config.yaml
model: "sound classifier"
dataset: "single notes of musical instruments (NSynth)"
train_examples: 184686
gain_aug_db: 6
time_shift_ms: 100
n_mels: 40
hop_length: 160
input: "log_mel"
spec_augment: true
win_length: 400
targets: ["instrument family", "source"]
num_classes: [11, 3]
arch: "conformer"
norm: "layernorm"
activation: "geglu"
mlp_ratio: 3
head_dim: 64
fused_qkv: false
qk_norm: true
layer_scale_init: 0.1
inner_norm: false
moe: "expert_choice"
num_experts: 16
moe_every: 2
expert_mlp_ratio: 1
experts_per_token: 1
shared_expert: false
subsampling: 2
layers: 12
width: 192
positions: "conv"
kernel_size: 9
label_smoothing: 0.2
loss: "cross_entropy"
residual_init: "none"
optimizer: "soap"
beta2: 0.95
lr: 0.0026
beta1: 0.9
shampoo_beta: 0.95
eps: 1e-08
precondition_frequency: 32
max_precond_dim: 1024
one_sided: false
adamw_lr_other_params: 0.0016
grad_clip: 0.5
ema_decay: 0.995
steps: 2800
batch_size: 64
epochs: 1.0
lr_schedule: "linear"
final_lr_fraction: 0.05
warmup_steps: 140
weight_decay: 0.1
adamw_weight_decay_other_params: 0
Rows from block 3 of a small sound classifier, named by matrix and row number. Rows with one number within an expert belong to one neuron, the router's apart. Each number is 500 + 50 x the weight over its row's rms, rounded and kept within 0 to 999. All counts start at 0. Numbers have three digits each.
Before each expert's rows are labels from the 100 clips, of 14976, where the router gives the expert most weight on average: "loudest" is the band of the loudest frequency at the time of the peak. Only what is clearly more common there than usual is listed. The data: single notes of musical instruments (NSynth). In brackets: how many of the 100.
# router: router (model.blocks.3.mlp.router.weight, 16x192, trained with AdamW), inputs 0-95
# gate: expert gate (model.blocks.3.mlp.gate, 16x192x192), inputs 0-95
# up: expert up (model.blocks.3.mlp.up, 16x192x192), inputs 0-95
# down: expert down (model.blocks.3.mlp.down, 16x192x192, transposed), outputs 0-95

# expert 15
loudest: 2000 to 4000 Hz (27)
router.15:433507505486467447530518450458503540528493453506574486499582558428498569521516527452490496441453569489424530417494372521535494565455555501497598519436469588460457587394560553458482532540446501470495495446440500473471504516620530429416577494428488485491393554481493509509539460559485492516
gate.3:491513498501539534438464520474479465471525510487559503536574545503449597468663475495463583497481462547518440504560380522454520533488414438552513489501493547378451506475454520566614518606479453536438608388591485459530548490506455537526482515405480540490477415491479502471530519448511566544
up.3:504448478512529502475432608513476464447512547485427556525485517494496567473647497551459546457526469507465484470618460504514517468410467537486470491491535646402435508480342527520495530525482457534472628458495491442496598489560478488440385522474366408442482483480456483515483456477487511530
down.3:539491469586580481507486580478473523557441500510410448483470449498494424497507556448493552510582583533496515557571507436585517456479529599484514550521503574587458503500461532497510543515528501521540459461452555439505561529583426479536545380500450463459463563530493541600532455458474436459
gate.4:549553476551498556511491447533447539487467556451515433500495474470464489469561411449436529539503484539419507507578485585489532500503550529520481497444569439494529452430492442461521423426445499547640504448514539483521459433455447499555570517629478549456416454512504520448481538494503477457
up.4:566544483588560499553487480479547540532548506450486446471541515577567552557520477478496476458503478551490418497518490569412505446565479581483474489481421463471502440507496533412494504492502498445586448516522496519507464522463488549661498554500418405497472530530512481445484629513425489532
down.4:542451482465348458490550529446462550535367567491528415552496516523530515490423510493520506493535524479455498491549548492623524499509472437446486480570507477434504519503520451459526473557495517617484463527540393537481486518493432461440596537462466504499544569484507463518478451430537441485
gate.5:431496438421467545582496443511497515421526510522531454459488491495490562541450517568551443560408495466407488544603484551460545453487489471461573459539498561568516451552543501482535476568410512508481481433429476444461550449433532489566653448602471427594533578546532527585465446390535454478
up.5:539502530580441412474487490498608545526512515536491507510425494517483440416454450463496475453610531451551540538429456493438500604550457575594511522489454468371463471507549528429505589444496499471639504468481502496483441475495553480430515560488580624511526469506541449491473411505553512458
down.5:534479501433486469403440573445572450454553578446550440480454605521617456438497542527494579551512548573499530556462550538600549617600520546512471537476512551446544530510569488581431510530532498527509533521541532374506580455467582521529588455491493453489494416568528471478390444430566493459
gate.6:485487577560449424499566495512447467454645524538501529523572510437465470607396505539495463523472555529453517473541518529551497490472476460480561507392512470553615520479589527544425473504469566477484465449593559482489462495523426462543499508458495409577501437475465438446641553526426521473
up.6:557516508531448422420537469480532442465661524545498503510602519451519481539398455516502493544459533517454407490502558554528511519495477464512475532457538453546604581458545503481459462477461536548464464451596528514547453488489441494587520491379470456547563464482475494510671616555414524480
down.6:492508446412471449482488526473436485487541496523502512411512540600545535530440511566441586470450428517460512538496453478515516517467425448462557486485454453449503443638515519413528437536491387535520424544564524445486502546526500501457559581586547509516473426424470503454557494564477517491

# expert 3
loudest: 500 to 1000 Hz (35)
router.3:442517447467513482540536525442432553546498477556518428512456462407449520550529475580564519507506432487499431430448477546446569445545524474428482570493534359488551450521559423616487489543458553438426555479525498495480574450470521453512463456467561467540517472463484424538550477528479512518
gate.3:494611467473476538624512462433517505489460503468480486591459486543468504536491495478554502571492542551501508479494545468532453465467473489483398472525485563487387496619456575413479450471520502543477469538529575522484400538491522514414506497495576492557546547539540569580432478487598403577
up.3:466417487502549453564490507549462519519417413501536511417553491498523468446488553472371498568467486398533570522499444516435493488509542563509533565529483501575520488451403537510527522508438524518563575458415518443515687483520474491446427540586459560424559471521542434360551398490366543418
down.3:654489497480526444423535581528437428508509421541460482408488498468471459498463486539479536501475522411541510460483459530479498502501461470424651572568490470543428611499513564426509544495562448449494523559580503560590570509553503497465483498492515423502481458443515542580446535552504584468
gate.4:478467441423445493583523493588524543462578518568525479493497567493462628494496557496556460441531524517544562449471583573455436565487399496476454427522488543490481428492538499434451525475533508475528470470589544483463559494496448495602615519481436474469467502464475499514509476546482502525
up.4:485453447538483477585567437560495555503541534528545498391509433446540593450542518559482511484593503519533503441519578492438553629465393444472501489526442525429473436463526498479504558471628561459532474501549540512440552495506503530577512528466493470484475555453438428503452481468431512428
down.4:423502548502491492544494531549396592522516572576562538563562496551561507563401556429456569534572487566559432538580561455457519502489568462503436435498548468559428478447430496463547486502546515578442556508584504385530512506540455482601491497490496521506435470351501425440474452484494531488
gate.5:487437474397521466536423528409506409486497469424524487609423560500599520483509489498609485419461514438532443488517579600524455507584491524465514582458522551459485526468501537486489455592451452423494511477565552505476501556476482521500518539456550508546523523444470394480448541587498415353
up.5:480474520487504467517459592465462438473409469518454474596501552513529493482508446499576476437456540487532521470421569556510510565540542479412499625421510496464509463477528458463601499580517469429475557510483480495514495466480442479473411473390533497527470482473484388504503474611490415404
down.5:474565448579527473567555511544485576538481448550526495541496561535507512508540397516490557449571476652486530560498495589508487538503516453545532552527445455501438583488453584319550585503509499527462406425489521610450420447497516417585499486437575587383497515558445491460403536449454589488
gate.6:432424514554527476485607507438449528435447551546611490489524488584536616437489461495476479481547522454482436495562561459503527519499458446520610512380514546457531488501403542638498482460488496445463504529488455586474421531514522533598550493518499526480530427519513534439489485479346485472
up.6:502540487456553520441570469407513494486501536499513396554636493498385572518515509522511421373602560509523462468577481450514565555534489470540585547520507551550419532485409558592478475525590501447482491545465561595449486511468504478529565493487552525482544488502477531485494532463434461529
down.6:461541507579535565431432489488581542464527473423494530549635460490509583540441502442528511539541493443553511476504555501391451517472556558461453606496487539459557461446560470452477536442553493552474472476430490522464432509493505524558435530513480551525517549448424483531443422510497451509

# expert 9
loudest: 500 to 1000 Hz (50); 1000 to 2000 Hz (30)
router.9:460490478518460513461399458505535548489589512554405415481534453518550594513567496449581517521575565459570498434448524530602443502488514441540454518564501474528586410597375418499530461555521517581532527486484508520437465421428472579511511473504587530550565501510438483480514410516425484581
gate.3:587654467508402573500427501502604524497545487494541639528600494550461504450506486547443475568641518506527464542501449523542555561514510558479426445500497427514527499518476528521513516457468503467564440488544469522575541380476472555483599391522474555498494499478491458499492500417508532512
up.3:407375515501576381480534538478495529462492467492493449507396489453587548530472459481482471502373480511406537476542572345520496520522483418464634520480472560433557516479466530579559478626511514515439598569497495527517466522467486473465406575504574530499486496564498500440454494510486472544
down.3:479505550538407495484543363561528507512532507465552490460491471521465462451544611581468439573484459542543498481496526519516507547543360515510515507544559500490552496542483511463418540564486531506464505498502450569466533497573535519456478451567458466542508533593557616522589489465538470523
gate.4:573475421536487497525463469518434453494424487465388475482452483457537482461501542492517516538487482450503586570523575436547535561480584554425598451467504486458522495507414486553444492527452473524523530560484492604653512425469546623548456511549411441500496507497466537561500401536473387525
up.4:366561512474462601540550552536553555470551445560574451516513474573486572589469512541471543445561497493479537544560447487439518519528428502527427574574482497571469512477536537396481545477477473473441438521504539483393349549506506508520518581589557552559436447523464437465548525511511538483
down.4:543531555475508611410459449456620575410509474515575433521521449526495562515590546511434525498490445451401497505464494486519476589553507486470495497561435445552468545505507440505455534470532444526483453504468503576402526556537411541494446527493515656615504493600525455499429475485626511519
gate.5:480518544540481572508472485578467454498432528511500514574522463536422464578504502462624480596526481509446525431597497527603401428492542516535541481454522434482505519557508530445535473454593417546503507489437482508500572445562486484419639434516516427446571460586422504435527477488433472490
up.5:523446541473537390576500540440440426533545519533513433455466578480532552424556517524419552474398530498559431553423480581470535543550490522539551500518464528514508443374603406552381491487382585404494471574498500555423505511502525516571428589454540611526450510418528482521494490547590541617
down.5:452540484501485476506488526558497554570552504473529388473531559465508485490487477456539466570480525461558505526593544515521498474509416502568546499490545454526557551572472473561552502591485528499534576508356523452514579460445495416508508605475467505426499510446495468453582595468511465491
gate.6:432557485503427429467545476490550514424407479490501440566546498452538508499469602471488402555486511464473570460433465531391535449453501539576544457535525595553562489523643396422461493564515419552507516448495441477527529607442458530539439576508499502471487483603569470477567464478486598491
up.6:464529522511476593514443494529497460356416575511502515546468573414506477480503581460474503398558434461460534553414524601405495457436488530523580492506587466529456486518633497508460554453572496541458489505504561521553471543429549572495480534451479437495507506543542453566502453496568563525
down.6:440428421492504360590488413415519459548533492464471501537400526512527589503454610484519467530491519458536479568439519485524474456601426532451472580420519571478444502518450386476508529510494478356499523485459486533446554530535491484552477399469512470554539527527454583523512474471597487434

# expert 10
loudest: 1000 to 2000 Hz (52); 2000 to 4000 Hz (42)
router.10:478495583423510473591450605520475425468476451421442588497527489538536467579421514500528498615559478488522516489510549522451485588472456373549474575454496501534447502509458514486382415594504471543498468576464454507543467559485512507507550448508474446443543439449508602490492469625560460477
gate.3:476527452537525432516560525534543508462454497470492471438532452517512513507550476539481511575535579491580495399576440592475401547573421515468446534479508406413535522494488499390437548513396479476507531437514564437425479508487563517510508494432452613449523447452545601519547596571609487467
up.3:579407488598579459526430468505519475486459447540469473475480462506519528511460557420495395556514489524543503458510538571484424515392589492555522498479549483543506434518474523515507545445505522538542547465476472436412545516493549548493490505468518536535550461458498395445508514487405441490
down.3:549539431464475466513410554526580505485500476480542463482469444468556462456640580542440531497518499430465553485541525507558594593509501554601515564527469583497435484513485480532537413490518503573480578546502457488512569480460562487573493592448442466471514526537486571448487433485451567552
gate.4:605614488470516485432551493514423489497482520456404455528508517375549437472544524479564546445534605450500459445502377545496515486643554417513512501584444503499503494499538468437512541492564436471493477470525555470539524484434485545411588481477487488529442628509550499453472473617506498524
up.4:460450514519499605496524494442504502489593463511565537483534538516432436480474485502543517441523546533522619541502612531503467423495541556524412496424533429502448594532594488491463488503557562515578469465462485452522456490474443497530473415439521520424522462532509472596492502313492472464
down.4:527519585505504532503346533589582543502579543460419493395505525525468457523480512500483527499504583559551455451635551485541513504524433467468461411488507530517484449495437488506518474435495521492458384521446488416451504521399540554463563485624538483548549514462519470515503471446555409518
gate.5:430564435562522486468527477557515512553426466527464486462581597529584410574481560529413505419474434470511569434591450516509523532506489462508451569446471527501465439507504566432539510428484527499426401508494546443441484423455493454487552514514506440479457509515410503466570499493472465450
up.5:437514547498417481493463442585508569499472451481500510531516538470564521499520509447454534397483502474432435492593448501540482515427428524623429546574446566512517510515501445438537533433453475492429422567515479431555452428554528521596538510481488492530530485531490491541552503439445438497
down.5:508447486567425545517491460457503504482554476602537459458443536440460483429417458492480514576485501523529508526532520597474437564491551535472518573520495568555485519552570490431421545488549563497521524509511523454494409508540575450507403473490522534580483559508475365485419460489540465465
gate.6:579597530486492604537399539473478500516474599490491486483451533511549478494470544380537539508495410487408459543447462482502529475495501507540501512568537476469525498515585481562581500429520489443451614390433527464523546500511499496548448502478498543450478377490498496566433484578489570491
up.6:592566576485509590537522512510483476469511572522515494512435515536575499512460547362436516510416505509422410504467476435553481388497492544494486490497492559554458549482542449571548471477479591470434577448559460410529506491538457470519462520496485530442579478450455475523497500557573529521
down.6:476393427409462598359510524543486544503441419545444447585476420543545547496594512518531423477548475496501503455534476505588505511524503463504499472552474500469573481494589583541567387457490538480455591557521507517548493454560568482517434505493547539476495489465502533417583529471520532582