config = dict(
    arch='conformer',
    model='sound classifier',
    dataset='single notes of musical instruments (NSynth)',
    train_examples=184686,
    gain_aug_db=6,
    time_shift_ms=100,
    n_mels=40,
    hop_length=160,
    input='log_mel',
    spec_augment=True,
    win_length=400,
    targets=['instrument family', 'source'],
    num_classes=[11, 3],
    norm='layernorm',
    activation='geglu',
    mlp_ratio=3,
    head_dim=64,
    fused_qkv=False,
    qk_norm=True,
    layer_scale_init=0.1,
    inner_norm=False,
    moe='expert_choice',
    num_experts=16,
    moe_every=2,
    expert_mlp_ratio=1,
    experts_per_token=1,
    shared_expert=False,
    subsampling=2,
    layers=12,
    width=192,
    positions='conv',
    kernel_size=9,
    label_smoothing=0.2,
    loss='cross_entropy',
    residual_init='none',
    optimizer='soap',
    beta2=0.95,
    lr=0.0026,
    beta1=0.9,
    shampoo_beta=0.95,
    eps=1e-08,
    precondition_frequency=32,
    max_precond_dim=1024,
    one_sided=False,
    adamw_lr_other_params=0.0016,
    grad_clip=0.5,
    ema_decay=0.995,
    steps=2800,
    batch_size=64,
    epochs=1.0,
    lr_schedule='linear',
    final_lr_fraction=0.05,
    warmup_steps=140,
    weight_decay=0.1,
    adamw_weight_decay_other_params=0,
)
Rows from block 7 of a small sound classifier, named by matrix and row number. Rows with one number within an expert belong to one neuron, the router's apart. Each number is 128 + 24 x the weight over its row's rms, rounded and kept within 0 to 255. All counts start at 0. Numbers have three digits each.
Before each expert's rows are labels from the 100 clips, of 14976, where the router gives the expert most weight on average: "strongest on" is what is common among them. Only what is clearly more common there than usual is listed. The data: single notes of musical instruments (NSynth).
# router: router (model.blocks.7.mlp.router.weight, 16x192, trained with AdamW), inputs 0-95
# gate: expert gate (model.blocks.7.mlp.gate, 16x192x192), inputs 0-95
# up: expert up (model.blocks.7.mlp.up, 16x192x192), inputs 0-95
# down: expert down (model.blocks.7.mlp.down, 16x192x192, transposed), outputs 0-95

# expert 10
strongest on: synthetic; bass; octave 7
router.10:109108103118147146114168096114145087143134129156160104101132131121136107162129147169119113103125114129141128155186120128127146117131132121084188132104155149139111178108128111126124126160134143084104168098131123096166118154170134134104126126129119084119097108103122117134119140131105144085
gate.1:150087152114135120143149137160138087128158111111105131111136134114157108139186150170095151114144097127127142139142124126136134138115128117102116137126134081105165154133120135140119127132127101092173063141107126114096173146127145129151132090142083142124105147116167135163121131114134151146
up.1:159135152145106080110122097120125159108098152128138136144143147150123165099090110089137095160084142108129108124134156119115120123105131161141145132092155177122115143134097105115100134137141137138094172115117134123137100140121138104162133154116127117119166121136122104120127076178115099117
down.1:100138099122124137153123101130142127111139166133091110115149117142148189148095101139100096100138124153154149120151117119094131123104112097113077149134159143116144073132154147149118167127145119149109149088139161147123117158091078139107122121120132156151121169103097083157134094107084123160
gate.2:177122106117135155167128156093103134113104162137165109164131147123153098135142115148097118157149147109157132122139123167137091101102097118111107133166144116132100134112151140127123143106163110104117117163153150119106151142111121136123095143096131156141099092104121076123100092132096088130
up.2:145124098135123100135169185089082112129146177106145093157133190117154140118086122174085129113128111128154145126121118140108113075100126124123089110101150106135107139125158128150153145132117127136091137144124122157124131131131141135136121110096114100112135151116151072135104139127106117133
down.2:157114146108152090129126135122115137128104157127123126158117128096121130131104123113098161130131088093175138151124136105137053100161106181120088116092132111103143139121135156139160184126150105081158130099140109149123158129107102137124068137103100127116144137102156088126135154147136113124
gate.3:094088151104141126112168142126128130114156135153119160094142143110077189104139162175114123190111109113134124130133126135108117139118116084136070162099107131142125129136124144194122169080107120139123089146097102106209140134121126134090151141140120133098143157128158138153099146150110125134
up.3:132069159107138129096157132111133146131149140120147172128091114123105161122131152162095132186129100111172104165123115113121116126117149097149091164131108152127109133109134156172092119097086114155126108139114115137183127135134157103107147151136129108108156152126133143161090170166136155122
down.3:159145137113072150145160099112146100114140131126160127098107116153103142155123136166137123114130123169142099149129119119122119132133119152073131150125143132113151130135173146116154157137131129150183109139116140087145127137141102104119133120144148096125141134080046104137098142091110145106
gate.4:086126152114112164129091115129108110082114142114159114141098112162108118127102107101162131172091126056160128086114122134113152116151124139109137128097159097125137140104092079134139126104165091160137140137136140109115148119116127118096099115109111092170121148127124140123150090099128150152
up.4:142089123184156076103188140142110156124099152120109141084122129118121124144140133155111113075142138128113111149117110112110118119098139136106136137067138143107117142158170150210131151157118139108119135122109103118160133111112136145111124145089120150107151101158152140139113183142124117120
down.4:127110144165174163091144110144145118145113135164135170139111110105144135115135154112165124162154120107125144148124126150140162130159128151107137150136103135089146130177151118120156131173030111097128096131127113131156153121118132136125148137142142125145114174109141166107128103116127125133

# expert 11
strongest on: acoustic; octave 6; mallet
router.11:099089124120133139135089139159117123167132154153091163124152092167175097127112104093096174091122157117142144124139168112129147131132114051148110142124094070134160139119129125157124146163078141131147168140147151137135099150114128125136099119079169123137164133125120174173084132162124153136
gate.0:128175111118113094136152116109149128071150117114146112094131104148124117102142146149155117087138178167141124145098116138136122138178087150157142152139127123161141196128109123073125101151117157146105137107102096143090133164132132128140133090154132108163154147113154093122107144149115120120
up.0:116093094119124115143136144146140120177139108140152142191127116148142092153085102095142113185141082100150115122183140147106078131121166119089121110128117120118115108161145152124123130149099136106149104142156175151121140089085116145139167118111150144125105132172094133143137132116152177130
down.0:109132137149140173127124109099127134148138095122115103151154136139159110126154130156120132091096138125139108180149142130161153160134109184125115127154142136156103162133167125147132119111136114103107139168103146120148117138146138165141110111125150120103134127118128125107084123145100089157
gate.1:148157127091049122164172137143136135149101104155137183132114133100102111099100101110145120157173151082127059146137139158120149118132091148100108097127142102132132126151137112123107140172113066162132108155113128118100137149111158127152161143115166121128120124119100151157104132141129118160
up.1:155152174126070161157164136132125142147107131159112168132101144131130133131099067108123143189191146092146086117128137126133145144132100148103127119118162132103133117169108119136140137120115079153128096174127125087095110114124148138162155110125118089093109099143117137143097147147141145167
down.1:142079139089149126092126083146154132158103111160177095147130153187157121136106158124098083134150116085138192119139123110156078139126111166125089076149116164154146125098083122119178106177145117114099083111126167146119135114151110119153109116111098088130120142139148095114137131123118156163
gate.2:167122167118160168138098179110119108156118109118148107142118130185132124108117082118091163127123145145102119140138170094145134106156092120114153101149138133077107122151089100148180141130136119165170109156118134114118100122117115113132131115129142099155106147139115142138118115113123119128
up.2:132145137120144155104119126083155119165141131104151065128126152160107132087137099138110135112096122175083146124098125107165115129154091156165157127174134151073099108141129128187153143131125130152166131131108104137139136130152117105117136109127150113132080104128128114125145120132113133119
down.2:069138152139123150163118118182126152090131090118163105126121100115122130132165124136165136170093114106127106126101143139142141104115145089133124176132115121129081122108101126163125142102145120134105120088118092148117121144128133130145102134083191143180167145145145101097145138160160132171
gate.3:138129121104183137176142105174118076124154147143087125108105135113103127101145090134119130123139138070128125097128121108102087138110151104135079104158133149118125146131151125101124122150159135164160128124103154129086132142110104148133160161131166101138120121133099130129149136122102159177
up.3:103132159129073131127130134063122160141090130120117138168103115130149116131148188151137120153101124121141108123112100148142111128138190126112183131145129073099076098124112130106144114066089168116091111148097095138156131111138141123091171108097086131109156150132144147100101134154111144078
down.3:137141109127053165107082169162124115161136086153099117140145116112120118082081118114112094108096146113150126114123158175129130161152121116167098126157114095090113124115134131135136124149111099123152150130183124161100137176124139114130132199123139133087099119139109125116134111153154169159

# expert 4
strongest on: bass; synthetic; octave 7; octave 5
router.4:109108110141107102108088141098114129103145142145118108109109079096141117116167102159163134123092133102124092100104111094155105122135117119120130135105167126099137082165096117116149167160092165136128123136131142135117125117086120150069065146115126116179137102112110131084125135156112126130
gate.0:111153133137117132093125124153114141141134148093168094132152156082092146168127144098172162177090140131110115118111181086153146109102132108144138164103117135187129111119109124089108112122120110123097162154163127147116194141140122123071126113135114132137122099088095137141152133128114132109
up.0:138149111162161147123112151119108147126167129109174146135110156122122145135140146121156132182127115107123105093110133135154130097097113135168126132085106135172111120153124095092110142133136159136105171146170146159148166144145158125053133135142120110114148102094105117127101158136141139121
down.0:159159102081135109157169107106102101109137150149130113108113107163126124119122142114130105156165136091122116103154112134161119125133135105125112153151143130104122141117097114116136154134172088112132183151131123140114117163147118177135143103137147120146086143108184109141119134121129141097
gate.1:150161188111104119147126096107159102093129154178166145136152174115116101128129120141122163100153165132130109126142083134163161151160119132122130128120112138132143110118083148120131124126149141135156127128084114141107160164164092116131126108147063124134109153134160138159084148199151112123
up.1:125101118132167166123132141145103162122127150106122159136140113135171152119102111129161071137133091096094095132133173148151086147105147126131147112151176116122095181118139116109115114154166121109160162192124131108125125094110175125116113113118175119084137132146107128172126132127123122158
down.1:153116113126140115166116095147188118103119122146154119133138153135080086150100142091138126126140133104140116153158117140108138156134127187119097088083145123140145095099145139085133163114160104167140155149116091100156133118127126075136133087127110127128120133147162126125140127120087166113
gate.2:126148157113110088120129114145101100143100153127075127104150119117129128126078195116125157110146096152100131158171119110137157134146120099129102154136170148108104135107149116169135148132111162111121158143124120108127129157110109092164138135094134100116176139106165138135160101135130148169
up.2:134085146127076143087114117126126162092118121106137142150153133168139131121145076117124085164113101118129099088111121089110117146124153123141138072110096111144195134129135102090111147116163134128100138097176097149146153157108108167131160114131120100171085141122112143099124116150134144121
down.2:179155143136092137117151151119132119135111085152106078139108119118128141083111147148123114149139104129119125194133107138094110172134129135123142177106087131131104161118096118129166113098125148087125125093127109061168132143134095148142136165166116105118125167146085050151162140105087151125
gate.3:123064101151134102138113140138140115125134146123115140062128152116097116071143169120110145147135157086128104148136129087131121128126061092149141102169084101136103167134109150125092167123126174149141101136076153109106173113097124107132092108134181129138123120129111119141141155131140151117
up.3:112087100145114088147149131144168133098152136145138119105134156102127118088177161135141174135117156084138156159108102091116120109113106115149137113147112095128099120127112179126140166122131142149152152100078165100121118107124114127121122123184138137157120133124112141149144143157124103103
down.3:122112114095117099135154126132171110110135154147071188102171119129105141130097123138163111100146157164135135097140114081111132118135114125118113115104163141124125138174113132138133110172158131122098136116143099104127088159119137168158125149154125147101099157139119140113153082116157177130

# expert 13
strongest on: synthetic; vocal
router.13:167191124111109127098117160105127133089135136114119157135121165132110089111063124120105112150127089123130092123114142164086138107101139138152115124099163127170135087124119117110125129133136096155168102119113106153120159142110136142116148121109153155176098122113163106116115142143139114098
gate.1:124191164108057130119090152131075123158132161101152105164120162089118145137117113161148102148111139161125157130104154128148166092102155108137127112142089158156116140131146090161118104125125124192122124107106114139148171120118099104109104087076140134140130095151127151102153127084128113170
up.1:137208129120110168119122110141100114139137145113123115182132144113137142100112107142161108117113136126125119128111133117147153098137155128156102085149115139165124127130121075183128100110132106165123125119071098136150166101111101121121098087098134150127137089149141155105166130089095123139
down.1:111124107132137131119118150117143145101154163135154154087153150120108155135147064092138154139169144146101124119131149158114091110127154105134179119103162167147155179133150124111107152150157103153132141136130109134149141143128178129138084126179129099156116114163144134064126143127135096130
gate.2:137122112140155077143087099121120143155149119134109095158106143123094121123129103131142168137144100122149106147158121109147137103148118147170134096131129135133143130158111132189118123110113110153144116149109145156164152139159132145128139166139141143103121141121122117147158121137180089133
up.2:151100131106125130138147140066153174137157121124091146098121157109089129150139131144101148146145117115116072118121157143133161150148131120147145145145105170105121189096108154115127121141147106104103087139108097133104118178117122133129090163130117105098104106140137154098170117107132130111
down.2:125137111159126069149096117119156165145134103151117101102118146139116177151181117135126128125127092142141118126167138119183124139179141147115179108129128171085131123149134128141078117119128142125114130084141130101103183119112141139125139134153109140104105172134115121113162129154073156153
gate.3:130175128090144128136167175138117115122111138101135116179142103129132130107157129151122124142145155139145152093127152112122111103148152084075120125095108121086144153116119124130121139091087096153174133153107117119160167150123132104127149108136120102109135118115109108156141138157110111143
up.3:142120152112130166132171117144112106108121119119105110125140149152135128099152132152103118151138091127141163098084123114112118108131144113108147117082127097079133142124110157149149165093079102148125091174113115140121146163117144116115149143091130124150178130142098116118159109131151116167
down.3:126165137141130103124153137148123092134171154091105121143147107161110128122115142108137139140159097137166101146128182169095092162143135105136097121153163136101124112135122121112157133095135168095163100132127121134148118131111118138123144112122162140136140141126183147161114122128140156124
gate.4:154117128161187110122118148146152150125122120136090099104130107146152146139119117149108113144194160134172141101147117119108111112143068083108124112111131131125098153128149140106112151171103081103120156115178145117120146097118152128121123145124079111159168120172123157114110137121137134094
up.4:143098142147180135087125174151141125103140111124125114131096098171123167109095126176108125170157127146188134112132143098116133115120069124133103117152164126146123144112114083107109132167116094118139172110131142136132129121130139145110101150174091129115146141142144158094125155119144117108
down.4:088126068116149110116124165124108097147094125138090130144133095124107139097161138111100119150088114172138132098141121115134126136099182143083123144148110122157117111114082141111149133113159103152123096102167150161121142107140088143086136154135164151159105111159113102125177198128149119110